Weights of a small image embedding model.
Model: 17.6M parameters, arch vit, patch size [8, 8], width 384.
Training: soap at rate 0.0012, batches of 256, held-out accuracy 100%.
Data: trained on microscope photos of single blood and bone marrow cells, 48542 training examples, 32.7 epochs.
Rows from block 11, named by matrix and row number. Rows with one number belong to one attention dimension. Each number is 500 + 50 x the weight over its row's rms, rounded and kept within 0 to 999. All counts start at 0. Numbers have three digits each. After the name is the row's rms in percent of the matrix's.
# q: attention query, key and value (stacked) (model.blocks.11.attn.qkv.weight, 1152x384, the q third), inputs 0-127
# k: attention query, key and value (stacked) (model.blocks.11.attn.qkv.weight, 1152x384, the k third), inputs 0-127
q.322 098:533498487483423482510430536464543503442461479501560495505491494522518522511577451431490476579431433426509406566501514538509453457569386578459498529621557538525508538573464486534567473560490487478590556596590432534478543511496505505578510511572491470532571484477483499514512480464465590583577393504454494546463490441460472505452543452449572533516385451451576385504522462583514493479441
k.322 096:528567538473543477600565502582463469487497407497470461491525563491373539472521469450458431451413599441473459467427522510431540535512468571437446442528528442519528538448485389493548451554452567509575547436518600482417542570491505479496477558563489524584429493531473510493491525536549453497549442556511575545471556515575493432478460500533537488501519444532554498529623395498431527546407
q.323 129:498524438502484484514548440481428550469626393529409449434553484456484489502489457452460516506504521479543513567496578502616429401468494485409528525496524544442474549612449539495515558436493517463573501496504537538521499487469517524469540448520558480431503552449538536508490483475537487542442469474562582465431481498385598468491491548464564462432502547408461487471382628519455439465500
k.323 110:487509511531517480506574488551452437535503539468453471495485398422637458482437534408502566406498521537514536485508520561513539470473420512537474523464502454542579470492499555549506562486449510468562627559527558506509479482535488579437597528479462426569563513445519452445443435556436567466505524551478438469474553536576464415480496509484551562569559358417541450507535550498569579500471
q.324 103:461415543489426513468449513479545544511488608541586443500490496450470410431527519418454548504477513540490517521404560541496530525496519547521510512444528499492554507453527512520442493487515517542541554496506449614548541537523513442472570602462512558549531519505439472545483407493466469461455517450441461524544567519583506443543464493438499517466550509559481531556525493524551560504489
k.324 102:506531472456531500444486491509526445535538471508518538467461515504502518534526548512450413505560629481494608429530461487550493604387497430535525413488570570470474497454607509442484603537568467459464446520459486469499464548535573529573461549538514563464465524506443503565498491474476461524539475416472440539513425514517604497550502598524560490460496522614408511541507512531561474495544
q.325 104:494516549577497453442471507543578421491403425561526591511457425466584465425541516522489420487508465487457565474461477578495484489425436491458519461585443534459657467503507486508520464416480535536432519451507462519553506545521483513598447515425441497526504460533465427452492449536496417516618448494414459585521475451586434603469557439507448502503548482565508511576533417496500517564605
k.325 104:526476513563450537535480446452464462395485424513415478553449553486435540501468441546362420547510494427581388501521451472475454412540506466457426519488403561549483459549500526494487529452549509495437423402446484518465463563533459484596463479537570465523482542486480575424538508503515486514441529538423637503546569575502444516561501557546451493399552483493502421484574610491428465430523
q.326 118:518505442550589606513538473422471421514545487530493511442474400529442544445438469589479491511412511497588503387476498478453548544462504471454542472459418477557556533475465334499471503474451590545532443480480501312490531557438429597513433536484467480491448431516513515499459455406531476493514517549582515474543537565481481555549503544566509568425499588493542551522504488485478569496434
k.326 119:549563435575465571458486527503563495549509607583468610473537525508485495501541431603452500410366517522494557566577466533575495606579467451527560567551496493456455482511468589519507481552580449521484475560414397535532461462507473480473484549440467446456481499585549521500491497485558472477478560532520554472433472533609489494547513590436417552425458471367543552514488540513508517364553
q.327 093:529496512583466538459452430570480566605526416521544373523498628471475452537478484470439591493495485513594592533545497505532566414454491497440555385484509518499580432572505533549553462499438517490574412535461553479488491478535443544457569472585543492527533444453553534496455434424506545488490458457520505509559454514528469386491505477576537483490524479520503540430493481463471375544464
k.327 099:448471360499460502466533453522495468556538599425500521614480554547459476484565602516569480452436495515394532501492510545439449537434514540486530553522499493487481514534366561613513513529491488563402561601507494535502485527504575534471559472378390576423471523514552534532478432552470489557536497554529419500501486482482520517498512492531440515499627574515486515505516435544510471525512
q.328 109:512462456515547522516462520514443509554558477433589505443510431560503473580484575471581475515557491455470457491547494392573458450525459434481474515479461467529485562460485432484479567444525452432507497438561449442536452583447431563509514559457520596528501517410555452531531516522518435557432532539557516502512535509477484493507538554496381482525505460432438361441478506507506447506429
k.328 101:534534501467512549467449511488526505578587474556462548480423358580502483386426474461470443511593488523565509505528522481531529483484595498540512513548501381471522518509507456518485499489395475542452513392552541536431478542499471440560622463567618496494587386410486472463537566505558498568494432461519442549506543512435515516518468501523480491468405517598460513522404579450488528500495
q.329 092:551648533464524478412441514541428481434378534477500527461543552426544551560502504510371449428455550426553461493520462666475439528564468449545382585449548527532482576496518611542586562526528566449547555486435553508455537437490535417518521562478466474545549515553478535630445466547524492505472530541407547445442548483615560535495517557456449543552485424493465427464471430450489539467506
k.329 090:449440474470546446505517489497447556404436536471515497413519501650469613475487402449580520596584516492518452475536533527443478462482533549511515482395397543586456470576569445488562453464668474447514534520508542489462560478464466466561471458544533430528461489493529556485490608485514448465568537592388505521530483442548480484549485410484473462460580427518482539527446461556517512427619
q.330 099:524615487491475454457539445446600579493437545458608471585493620468493484513563564536493543584554501582495413520549518491521560478435432568552562512430489544473487552570432523494519544569511479510528575579515500538472494439571585499425549432509395578485546507471506463397557512531468594526545439435430585546515549394480499468559446448414520473514458509472540492575436476539568487489518
k.330 089:524564514490577467361431461457507464493565443535530536532562558384450520446520505403533475488554457492507506534441543460505480496571462508613549441565529421506386572597445561473513515440548510568536550499476473550414474517426494567487537489538506511461611534420434508501531556557480611479558543496501544543470580554525576501485474548557566539486448473563424453490421524431565550514498
q.331 104:480527508452499445520555522550577532544449510540482510522449502492539443497485519506435490464524574436455496515543516595535539555492529514493486502386589464454505435441505564491449527360487579492380484445540585417439515599533559480472474464547478414552542482479399559571565476564465513467560446431478509520512548406654469384501399431528509509465563509543409531458479476503513593461567
k.331 104:478453443461484472412488492486541435455499560448510497514502546649399509451451494517461483449545524489458418528499465452468615421575460483469561443501558562504495477498525455444506474517630506497434445482521485492483510491491504471570486651540534500436464488422495512595432488529514503511556470549410516499446398469550499563547536462495476493509549535606542508457546507479556522478542
q.332 102:399551354575522453551535492574589581511539490589486457423451485471552529481446538526459506525463545611552460410488405438518477617550418508467539566534496472509563490481488448418485541529517463541559511441480518524484560477505393422451531505391417507402540426432493453560560439430456512402546462515437501521417669560567454491463491487485490510560489523586524527472533479525474486496532
k.332 103:604501501522415497519469431408448414453488552396505481537471536482465543547464458583576536530543448515375505482596586501527458575475406514542385593535394400537571533567437546543508457488560418539457548548495453519586599419480454568542492564503498459462452499549485504520461592467493483471424528465540613540467539549516486496452536495431436508448545509562530514525524635488545527405550
q.333 091:511460481456490574494486419420480427501470501486442524556557450526543475537558463472646494505485534509492473407529569422464439341507530511522428445539450455491493531476414384492485451501491494438461410450545514587566409580474536444472429568531516535624443491534488500480508490454492558490503555493574459504482401531513503553470547485475628490486522515542571566620522520495549577527488
k.333 093:549512483543433558481444499529519476552493447552490539418412389458456566581488516513460463524536495503545567441567474439545519462562530530408488565487438480462571550464473550512493539411468442422529467529418429420449484483500523506455486428454540586404563464443527436446559443501521433462571502518446508512564497494467442520439468479483544505480450508525605581388500462415461543471536
q.334 095:563531466473483523474503497466522477488479585502506553491513521499513568493436597537548480503429546470528389442512515481466556495480450424450554519435460482482453449507504494531474509500542531485413490479450529536479549441470447472488502596404507500519511473478592612501457436500548526600473472541591544449564534533511512496435459506568486500495493455523507508404509420486526455479548
k.334 094:481508575462508416471542503427496437540412526492370425517513499554447454499439395601431492416418575480532584515593467525530469549554542550477465492439512512469471472447611373497438566546499467514469624554562412540548580427437522530604506414486544590470525570587480529566449537394420396524490498480606532546483522508481478489509605558434561466471417505570441589556498426478491435514485
q.335 096:528529410531553531429539537560551489467462505491501427484521569517419511509431486437521483583472429474505478497599594442487513432532514406485526525546446361514539397526509506355504494465518567535416533559510467546496515544423522520529442479491591549546505479539476490488512538515505538507434596508482531510522490443560431470517609391490493476569490519476444579550532454474500574503490
k.335 095:440436378479578478517548536515500533566453423438490488483534527567451524419474506402584458532563432470441445500519472448509555608476512490442526495449472536484540531540454465476544514506496429443559420498513454445519493517567491440508578461479513556444398475371521509458570474490395482457529555524486540552603502538549502464566508444511481481474544463462460497415502513442547475478553
q.336 095:476555540414514497414500579431448557590541480469492531512416486483601422452488480524412559530548466500504523514542456569562526520500494519447533466597531528448456550533531585432503502520545462519524504493479495483482580496462564431475500512547532515478465641515624480551453414469494545493447493497562478481459590509519556481508438515452479493439463545570493574507500532436493550533665
k.336 096:444508562497547535390497570513537586500510393588517435471569495570526510513495443475526550449588515506564573492531504369486543447486516534510417415461494617573522525532524571493636611461560493565510499515510559581523499515521493499487452452492465448490558506395502582532476457620448412426492477505420522486481445413503471473538522528485586452362581545504523446471496561510448413467509
q.337 093:453546506491594502516518479438451493426541453528435408551504426531515457450389455566450503566484534515466496485468495558524535537511522490545432400485511519528479472488578521530525442412558532478477425500490577483477546508529583458467640524516546453566500442569534527538515487478474471537442497442477488529468509495564583405593401473444548466536509551567425467546365523482496558557553
k.337 089:484515412435422508459593585552542450528578479557537507435564402524525586576585435513533450441528540488507503572549478577529515469552519445523506460532455474561512507509511579562473494559428500538434449478386483529501540445553462447493492360407347507454507521485603501491513388516477506437479507469440380481463536544550427466600535512611495559524518502438520496404559499451492546535497
q.338 099:468517570528476606515402459412510511501573480477485516498515526423503463530582501523535609551431428517597526467450470558367446469469547482489533494459494582496511399541487532453485518479429465427402468461408525564523567473516452499490486556568533520388496526460503565470458469532578499499389477574442485450509450585471508564510549582597532560408447450524560547520558525484503490459528
k.338 100:469414546511431548456431549448481631407456478493468461601437552490566606527520562585530521502434475478446491551451553549505495430483618488474378566552461408432522521571494502510495509390508553512446564553481581589522529437513498487542516491463423530448560515584470571549523533581609529393472506465559438437547515471502488535507502502529536451532559478418457492604508467465553495513569
q.339 126:532562511454463415502583568476453545544522519465486405539586469468439492554524498611533504407473462577506537541436497617469447576464526498549391564482535548581443420478558439458475561488571509505502502538479512460532468444519428546395499484452479455525411535513491498515500479524491453520480437566561539521501529507481534603537384546521491513438510434519424512543541517407438473484555
k.339 137:501578564514508508473501493474476513405531531507483522522508618525637498547503440487466502553516394514523495532548424501539473490497453417628535496414550548450432470546449547494453518462508446502501505526459459472547487463440430561514511518490459364572526536518532431633453532592541574457513535471556469507478509467523487550497446463523436520505496473589487513557509436559502518462564
q.340 099:511531637462487557507416484552438392474561477517485464510504563455576507393494428465525581535562510417538435537523537575476542477525536563534526538466623512454498491545508505456593512520424518467554573532431485543524470502498608505485621480501576419547577520486495509478526452465472477603527490415481470553493495504486522543532518468499501496523419405533419519526487404539502444544564
k.340 099:471526507430533618450446509643537483482457530655530512461623465429514507563555506488473442443514475405571509442451403514514492457523544479499449473561373481484516514522506445550399457580386528552462507605583529481435477554463503517547497504476484512516548529487549504418493407445456525462491406470540455479564490572457435486524455540490599533469504496497481507426545508515500532617462
q.341 110:480404495565513526595479467534465427561503524558521534486550430510573446491591525490578486514446528440463519463558529505521430453493415503505461509582446454518402584427434462523479495577574459549520569508582483507438439500476475547537517499511542599587456628537524532419523540547480476538520560567562528451461547539485434523369500586451501524574450558517645463500453525527562443524391
k.341 103:476482492477658540537566481559487456552536527553504544558499475459516484494520523449490471556512564453462478485522552466518540467576562482461536545541536356488487470461447469475429415525413559493608501519502451440483466565403522500452544545599523529506499518432522448503528520505555522548495553560599375478568479431483545428382450427531509513507434594474498541438484561455403536512545
q.342 093:421506440524502480464470491510530522452547426552439478441450561509435558558487475507453576511440494388580514434461446544494505494506553540471406558609507404462547644472451603484528500486448502532604509471497519493479523541456549520487469460443496578475508474481594532510505548519481542470555459564443533504452505536498565552512476501440457412493466474570525509419538577539489477621533
k.342 097:464494453498482551432434578589424475577507529585548527518561458365465554469570529518577416450490608501394521431416514431450485403585430538478503505561439543544461518459447514568550534516418559452442441489492576565457547393506464479488489523465488533534466512482678536478567494480485452534407503465583458474520537546383418502487439544515481543524491487534524592474497585486505451488500
q.343 108:607499509507550536492472460560474417462418532518567565549461495474517493545493559411523512426428526519524503504504551462466506471547537514471489508544446461465509605429519569513528486493495571622524509559571476473564409413540582521540477435427487492458499499517530432409466498488501485537542460563539499538463501449417445592501459500528533503512507489547557435511562449464518517534429
k.343 111:443524550467505440570418507495530476468550428468489498504486567498435503478559449473508496533478505451619551543561524516453486507556525512524533536570563589476415487491549498512512522466454418429433499393537399520443548542501552412427463524502496457573633527428496425553470490429510508522440497525525548472585519520480502522534453419481455476589372505503525485607522477549455509556521
q.344 095:513587476550472513517511590487486508497478571432459495434579478380517575605544561611543444452479535601476451496581540551455446525537483517482427534529424479449440398562438490466592520500546506507462502488447466472585523457510503468450482428448481482435464554564547509563553444561541418422450461545531553508506538426432564504491434536403478448580541470496484487495518538508364414435429
k.344 108:583458628519601408546484530472396400395544484433496417402483529484486470399430448477565577503439572525592417519522603569380461530448522483530429421462618458579537419515626447470533464459518519494504522441524552438489568551429515466490455512511519461485549560451462457624540531581450523491484457450434496451514544484548520438522526442485551463529533449543530453561498441548554601526512
q.345 099:442560559515527596613466473498518401465581576444467566481496488529460514557501482563612549463491455535487471501478470511536414492547528483512474539431465573561509438505524436544468549536463503538497493561456427585447475569550501607524453426417536556531439505468559536468513425521569521477476578564575534453497484601444573530519487465548558520452499528467434530481444395379464473456504
k.345 100:501469572447471355527428481448541506534545508496471445605480584517498502412423504536433594563426516494529493518482528558530474508537599584480428576489568424407564451545538534531468528408511392462463399460528502566577519395506480519569572363546517483476545562532472525541493481465576579382442590491466493441481490519502544528488514489574501491623440481526514504502437496443452430588466
q.346 104:443468598456435416460395573550513424479517577549498505544427534524479453456558461437504597581558520401442499573469487494458551506512506578522544525452531456496612460542573488495479453473467527525487553533433486544439466509477580490467501534590503458576525458501404502469527525518538580472453560375480453603520458480602533462551442403549534485536528509558560553517519452563486573578530
k.346 095:487470429439512616427548508529450504588504565470465413453570425533427425520501514466497497471517349478481599505493502523567428512498504483485572401632490646528426461455469521505574564516455587493491340504472464418549486437493445530570501484542500466494525551515553500431468426477466534451479484511526433580479415506451565568510485516544499569469497600510585517459462446477460499507457
q.347 096:541495495502538524491525535495594503437447538452515533615535446493471497511486488413554431476492522506427453444424550512511525503415498583504544453598471475458525479435449464552491564553475507550481405482531508414540542475500492465528479437518426528509414521571522539417490496514528492541577520515512518525501481507457529525545513385591514481479403452512478570506485438575464583493577
k.347 090:555510573461549543508519497413521509478411441472471507523473541532524423500448474592497498515432527558604483561538492517505542530596505468442463526560508443474601592489582502491546480540442423425570529468512511502490554572535482507490501439476560496448400513494454488492487482482438498524518446474538584441413534607488475538457544562608548538408507449485459507504467569467447528546413
q.348 111:506457491467445476450450534526595443470513488500504424562551541518499420461498406500465511559517547439479513598484492446510575380466529520543534506561544479507540499479465659503475458474533431560474563629549481473449504450492589457575538417585484563481538470507422521457532557501551503559551516442447441498494431434512472447524576428516536609491464481552527459487503489517516475570505
k.348 101:553459496557579445604533498515522524435483458488505429597541468568438487480506525492426464507446417537485556455434467533552456468511442478452509490430618490517562511471438609602584519526522474521572394481549580537490510489517477487504530500482480543481498524459516493539492438438440555563473428569476469551550489513462455528488564562600547588576603514539508460463474473563427502618400
q.349 092:520422644507488512442479452454442504396411461486517510520542524477482537423483574523539534499507516520445457515560514511513372522430501526464469546484484509450485428514497417462566530516537537432466460494496469612487494404499421471508457509563419470477524459529547529486442498445564579547442580526399509466507428533558508415539563542574430472514415467545445421535522536519464495494553
k.349 091:565452484461484545530591487412536501466498471443573388472560465486470487457542534525589598539483449443583510498527479562484381457436510546535470507534523526520537510551508425462504591508475497513540515502542596513509487498482558435561483462497439597497424537473489517321460604459485527421501529510542506524601425538520546501580458469620469428496564508534572521500477501513444526503444
q.350 101:459535485487442528552456472529460452458440541444360541520521505570530560519556525475551505515479548495543600517530499426505501568426453453420619449482496507472453502549499519531526465449463493482511519492509531560537477509489454413525412545501496492552549454464477443521510498456455512562614557441502458428481499471417459422408485607554472545518499521497546443512572492562472489470542
k.350 106:518429564553452592494465558527483490612464469496586483500558412461442540556570556507556500473515519533481499576522463484528471462487520514470430470475429406523387573446509460451481568466439510573508534485532443498433493599573441463539437450494511637518446498555501520456515536458589463431604477520540504470473557566440473524483414515441488580524463449524536449549515481516510438484461
q.351 099:622495485474572472551472465524476555537497494555516481516471551424460464479421489452468494539549514588358501492493517489511458487565471581503393421543590517457488552464580509454465640521548404538458586477481549579471481526467493588513565495572482485648428566460459569454522441480394437493397494519440557559512553526456467597533522493503483506505516545426408432498527496438459366505502
k.351 102:489525498473475443519550472559442577475510419439458508505505638586561420555513477483625536516535455465468488471491470439476569525453427419553548608477535476474580474544454465412486482469530523493469547532431524515528540450570488586576495567518464511476439433457484470605525437504575538459558424499460540442521493457473552525456473452467432426476528475588482546451542492586569497516523
q.352 103:520584488473542537457443527459646493460505502543357511455502478504507451463562573545538480525509470421493485524472431506401567552543505510455407494432474542511518632405621552436459519406442604332567553478590515493490523550462498478434484496545463462566555375492567493462479510578486437518502490485517474494475542474472453554386470430438440513510518578545412561458494464468587538467463
k.352 107:492474604473458459513599430449429503552471462457595502514494456512500443474470627487511535460430526460493495415425562436505374518474563465431567470469464547488553547571458502527614470477568416550473492398494484482460527437515549496415505533554538377496482552638594517530435502426570548546573669528493471500578402541467478549504462482527601468475495547586520533495465473542503477436495
q.353 100:506627439428510525506513496569495418443454470569510471494507443497518480441490539607543440443481460511486400572510499496514478502465585461563467410463537549482471498531592493479540457513506482458498488620576415574438495539494511562511549444490552505490420530447536431407437486487418497482568498479431549567512546401554464525437567493448512462437533506590560545607532440588518505494505
k.353 095:605464419551525431395578527538516469468449487500539548429533500503536507472495504453543467593432481489524507466516581519528432454479485472478502386536468555514542457474561557533483529546400567481499559557549542504513596431436471613448548536488537489523493553560462568502606516483514458530571522532530429571537436535474426429456479517524492448546501475548538439485455583538540498525562
q.354 094:529578561575556481504482529498489539426389551455563530530584583478543503518569453462507458504475478544437454494563470469474528531435479467430541512489511472541563495532463551469528546517558473467456548465466542468403477437561474550521526496458569435513460471470416458557550492497555557434459563520467350399453434597463485567421479445600549427433544488439487444460462469523545555458562
k.354 102:393444527511394403504521515508547497539424514451543415561443485575445455567545507489475559435429529474566364469561485527483474499457458533526517479479463515545490401454522494508547410478521528494458502497576526487501501384487554539554445406543466559483534526498528454456408505601440459410558417501573502447571549501385517542556636513567405527426458499515533591479562431467585538535477
q.355 095:532407471464470480492528437451514508598510505483522483559499436528438453429518546430450501523547592527499515522555520523566542507493471476541433537481550506512591481485496486535487519552550489477479369550462488620575428452494473427559438529513466518583494444471543566586549519513497479441539471492502522519505501474475585450575534487493531405551466560533518465481560513453527450427492
k.355 102:581488435549512547470500456526486485439466448503530443454509442598524510490445437528465464546492532426479499523474436559553471540566449464505544478571471476551512439505613506476496486445517529492520504508530522495539475461526547581466565493493548435576472512506517446555500505599482523519515448424461568485440562423526517517431529491495507412573449517482459402567546448525412455503650
q.356 094:450517474592505489537474529469566485514441475497610463583408544486480488493500505583465420491487525520568452525578521574577418496529569479468463426483494516495494603561555533443530463474512497505525376529524494485567476391492505542459487454551533526474556487524558492448523423501504606437533428438501537481564504484533414510539505587544541430455545518426521433527460553529492512486409
k.356 091:442466517554444471544477426501557499503520471525528535490515337525495524479542596491550569442574415416496533541468471391431509527448473577440530423527479455531506453488482498506528502447545484383560440523430532490515531487513499542545541574527522512520477457411533495518450487554428459464473525444482452453505408467474472436511525559448584527536509574556455495607536596491518563439440
q.357 112:415454546510580507551433551506414498459479499558470515494467422441466531473514454455552585502567582587510452470442610499488419481508512508546483461480488566588548460447498497442530489471494436523430368462447461465516442469500478541456432533525498461520536584483387501451494423492518539448547484473407480567501485431488528539499485417582481529539471489512472520506548471485548512442552
k.357 109:508414451490538510392510498574512455424486550478541491456532459562441505570551575527564485543550480433491455541478378455530600563570472494507538516613533544472548421470498562424570434470436513523477517531591520571482466447482508518559533485501513449518507455502463513475574452591455473466618495469417520552498518449563464491465525465488432431546572483511486562512484472580515526473565
q.358 089:488514613451454432632513505499488550457490563462493592459490473514481535538527459444528500422485485509474519480412497459502493513510474514533589497554486454413566436471502532488571500469523475559548591483451494508493605570541523485477492546468442471509432506392599465505441452490484531385419544549541513550507420530515502433546546493479491510534507519582469442535581480460436596490486
k.358 101:529480415543509493546531509509519446452535461489512462457500498554455554484491515466429514537518571490502446583540533505528453571487451512548409492452465516416557546513487507454429538481465524542520506488443563563446522521478511504608546533447459514543488484506465497480465484443508471454605462539537493497527584468464537576497427495546385515537477486575450529465592486518487544522538
q.359 109:411505510599465483580443509529459537567481433519453534536482468490459577562432440516467545409468501490530554406574520520488381520500466458534476430484425644411498467538506500478547387488522489469497474450559456422546471566523523490542544511496620440458386529533515461475529483492578572522497357509560476513488544435541532551485408626581533572505462452541565454454454498473482518451438
k.359 097:476452491452536414498478551419491511446438613480515504513445439590489462585550424505477515459434390574582501527442475398457480467484463564519473529464500560491478421517466487581528548607468468575615552535492525481634496575482481499478442623488609479505524410473508482552549459580539428431538500533526496463471517500446549487505526401485471518485482462474561377460468464561522424547498
q.360 100:412391432466574434410456483485520466523513571512495479521504556449469555465474522514531489538510486473432424483460687551559510512467527487471523453507536472473506477510512479517429494441443477476477455550450482465522512450532468476541444505494463525523508494432534491492445504532585494551561490668476527551511419613470487465517531564529583465401446482494475557455560556522586513464604
k.360 098:465541399374491459432431482496454476529487435647472555571440528502581448466450463594504515498589475597510439557520444479435567495432451469440515533419528500452484543503485571511382435530494517456485493687503425518589529558524523406565483518545477559508484443523481597597465544520508513536475414508443581406441449585516474440379489526394488436533494583424514520561521400534537515531549
q.361 095:508538492572481550529511520432473492581503444534401557497455506504463479552637420500481465528484512498463576537456428545554495586566445490584432457494495529428431515519507438551413562458557538482443483478442527391439428514502554513516488517486539514530486456565446559500470426521414509591478458507433524515599524463463470493503588508475491541532425501484530545514470519445484616559526
k.361 100:494433552512475448495532455574447576446585504500552464532497406542472522443505509492504539596516456557440531638534443479588575505510527562491531540509519483530446425434527487473545502453532539542410499436447469620493486559470440559457414416565559431525445447568481427540560459537505486530489508517495525447492505415485518445553479395482443495393544529478472556520605405549474563464541
q.362 097:483484551577515638537560497509593525484474465444468424476590484496513492457568409531537470565527539496424498523502468593494590507544499381537522487549477512540543462491558423455538564498473493460614483586547510506493402474462542586510402417466545521474509382536464456458525510543565462436384511463450518446451593467491525539467502503493571430397513411461451505518489556541548616533564
k.362 100:422490511527379531530489465535551476560542430494510449520601493529441486511530458510535524407499494455526573522524471542485604420532533426551472452517583559556364517550504464535561426558447465575506426477521460555526549634618567504584454425479531464501455444549507486564578602516485523512455488418581427432521465531532489526399574561596524488432473522521538511542528476505463529483437
q.363 089:547550543468468519500512468370470491546471545594473532544524535502564519564524493553392500457544505573569609483528485509480543444403465587505480515634491500406427515453465480438467598486567501467518469495509532536506531448555388471465503440567566526470527536416458532537490501429440459501437415446554480550544568448542417483366441448453527458589523430477531477525516407481477456499503
k.363 090:540494447410460478454584513552490393516484510461461519363382435535546472513502604525414441461472521465446526427581476553565555524503530463531449513447535547413550421499611448578355575477510493575521524491525444629439505544445526528520545533457442457452426495500584564456442424464493520529545455525581414550548527515513499517555512513556565460563489381539484461520446584517441471522397
q.364 090:514559535469568509495556454451561421506534517436538428534534529582556530440525495459512508436498417525523488595438504484481536502560542442497392562401440447535522523583488455521444456533535458532506456566496490481475449578473487550449574490501423520508488489517655488501506488455424399419517527516568559522473457519555520534596498526526495546509511532550528447557532421539450447420465
k.364 100:544547562447553545521481422504509416534461519466459573445484482525493379469460493538515472534508447475509517617495496539469461475602534425540510430491352409503544529458561501474457446441464504451524506478462471440533545487468489559477535512471507456535459537478432525539494518485547510545507538506490566566426469574585453504485436578462590458453437503551521409497472524507443479433491
q.365 117:604534504359427506515601517476539519529470529519446531497470469524475406448460531605536488488522551480517458504478464618553533545489570558486485467513547462567446530405572572476456439545443595452511544529439576563449526457443530474528559568435568538470563361493503474502436526495351463479537527481495496484569524458539503465421456518415475523509505442498417531597562511510522488521444
k.365 102:459515423547473477554513471450434538530585434483467465546558508495545561412507478473506473427415487588464590459521449459541543469447501551460513459415414554515556412467447489489599529455525621572468435487505456509427425519538456425497470560577467398540525569511545498525520479475540587686427494518564525468542388436553413486551482596532495540522523534525559524500486495515420472503533
q.366 096:522491481482492411461445528451456524463574554584521510603524486520428493522553468404507482500426439530546545552479498512545596499502462597523474545493450445484474597526468600403453553540517499475420422559481499456500460504494460510599456432483555455515547511489450492540593445596489532482496489565563542584453477492512431542543484527390483450569554518409515518521486503505468548494517
k.366 098:552617524522476506568517514570522436529487497497534554460449507499500521522525533512484506512539537454473538492537457546598469542540543471522552512526518503513503552584502435468439487563504523450530468509475497469524481488452507500326525515557515546501502510569592530406514619417467469463428497403495442524535494527481502493476538523402606523428552544483401483536510481433463472497507
q.367 115:470443520535575505480411516573528489575487454476584509485418519546552419422495468469528478546472463525605439502495561520513545484488462580475555480405502466509530558465480580437544522377492484444424479524591489485435483500499441466462476486460532399449464517488459431487448470511578515509492487500512431406515460461498477522520598501524491451435536527503466515459473509473514511433510
k.367 105:451604541568548523505428475541483540498499452487588517460472535430515526517436433572453546460470521595523447484480488467472453546440578405414504515511510453568473536546451462550492411503507486477599458463507516475491550556479490501517495483556478543454468603518445501517484519546421491471542451527464564488400452565393488504498477530587485507390452533434502445404538476499533467614486
q.368 097:496463453516541506477526477622475436589526550480489506482505562515501524480420494581479529513476549526592524507546528474447469479443530500556520387457518471474502488591455533576488511577452592414497531391551532444586550612483510396472530504550578500537522496507430422494519498467505395554483483496502548583470588454470518542445451525671512555490481428457555541516442467532427507507510
k.368 100:612538441303521467411481509461500481503502546575465544574514527432536482514492448508551516551539441522422592494520553450458493492471527480520561552576567424556480491463525480491372525548579456451507619490475438528550435517511525503545473497461574595617545515556519442574496447562457405506565497601528492466486547498486575418464422474417432386475517526472483462509384504452480508409498
q.369 087:503498457520475576447516514460486446520431540486555501564437567450541462526563540456478449580545522542559463469556569448501528442548499452465547521588450519470512575490461574478571510493534489473438539494426484630551483485516484568489457432411540530433537571440528550516514477505512452561525484434451498459446456446468500528485449459475434471482514450549557466494499487467583494438465
k.369 094:558397496618512415463531552612521609427458459567419456440493494497487486578562530510534565440477470434487464496465537457402444601541403538520461581429433428426537507542578488515535480530504525576501483573485585454571525553516502547560434494491543546504516426416570464570459545507431573507514480497525558556524633556512502461485503481574445446590544503523544607493493564425499502548457
q.370 112:524535532461459519460556441507492503489567449587507512441485398475482428472495546461579553572514619466493420500459522544525518566456461523579532515517545436563507604512569486539440437543427555543495555467475523491421497516503566452514440495517525518538541457527473473510477586421383495520532566504527468433472482499488537460526460498492484535447502515524446529489525538491607515543483
k.370 109:462487390551505429578503519527478463473568515491465439439534568471579495504547465435472456489516565518470467623509536621437550540433477598549515510463526474489533426470497479509491439437500545460470521478534425555393528464517572492495441498422427476557421473507491519457496488469577454558504568450468490517547556447448464507581484432559490534478518515420467563449445560550540505411485
q.371 106:480523554533532409505533488514502539429595467478474487545478547551487512532441576516563508482528380513406494465550451482489533543494473502526499484508636393487432381422491425567426541542481458510547504529431455468505506531530521480471528495520424408549484428460506551534558440530531490430518522577429482472454513528610526514549554436628549495505538527579465543424479563506501590481523
k.371 100:491569487466458442542581486462488526391448540596539517513436550537430511461489407524541485462471518482524435469559570559490456495537511402477463491450448457471460630458453431488573493552476588522473455489518545437539524478418403406598503567481420546447482400585491482523533504522540570531545502557573558512488446480490578461509565585505469441522509515535451518557557445506523478591514
q.372 101:552484530490531532466525432562476583497465398471526447462551471528510447450515526525508576554529506390466516471586432494517518473535468432488515522507666516543505416467516504605507419490466410524468494522461532522434442542494561516508499548524431534546507460556562532530485404511561592432454517497516488529567462495418538572517568544477578521518463429600490458532476531430454561558483
k.372 095:472480487450485620414475536510496437542441515488531415484542504531531525430470446450557541502452485551505555504452591520544467492520442432592435382495415487583438571409446499505539485544481560539507453476465522469539459521502423492514554423490501501499472479583478489477421509462497572577492454508559560477516554534542541576506464562492450522532531462480546499452517559337475481491424
q.373 109:546434507626486646532521437518460481474485511437557506488480441564454436589476528512508377439497454451538537443475529457483435436551488520505557566541434593459567522458381603430591556469524480494524569422522603507524482502533494517452493582501494478496542533505553465439401556477520509551455456481592465464532577470509515542485485498435466434513500462485512451544422440486466452499442
k.373 102:498487581479429477546607546508563623468543557437513576423429511474504589507511613575381498475509514578503598612526453428535456523406431461536479530475646474524527460531520447603516477507509504476533414481526473537478460543526632526437476468527484527503490514508515472373535486434495531466485508558522395587525519465499614565523586507521564572497462471478531459424555508502501478481498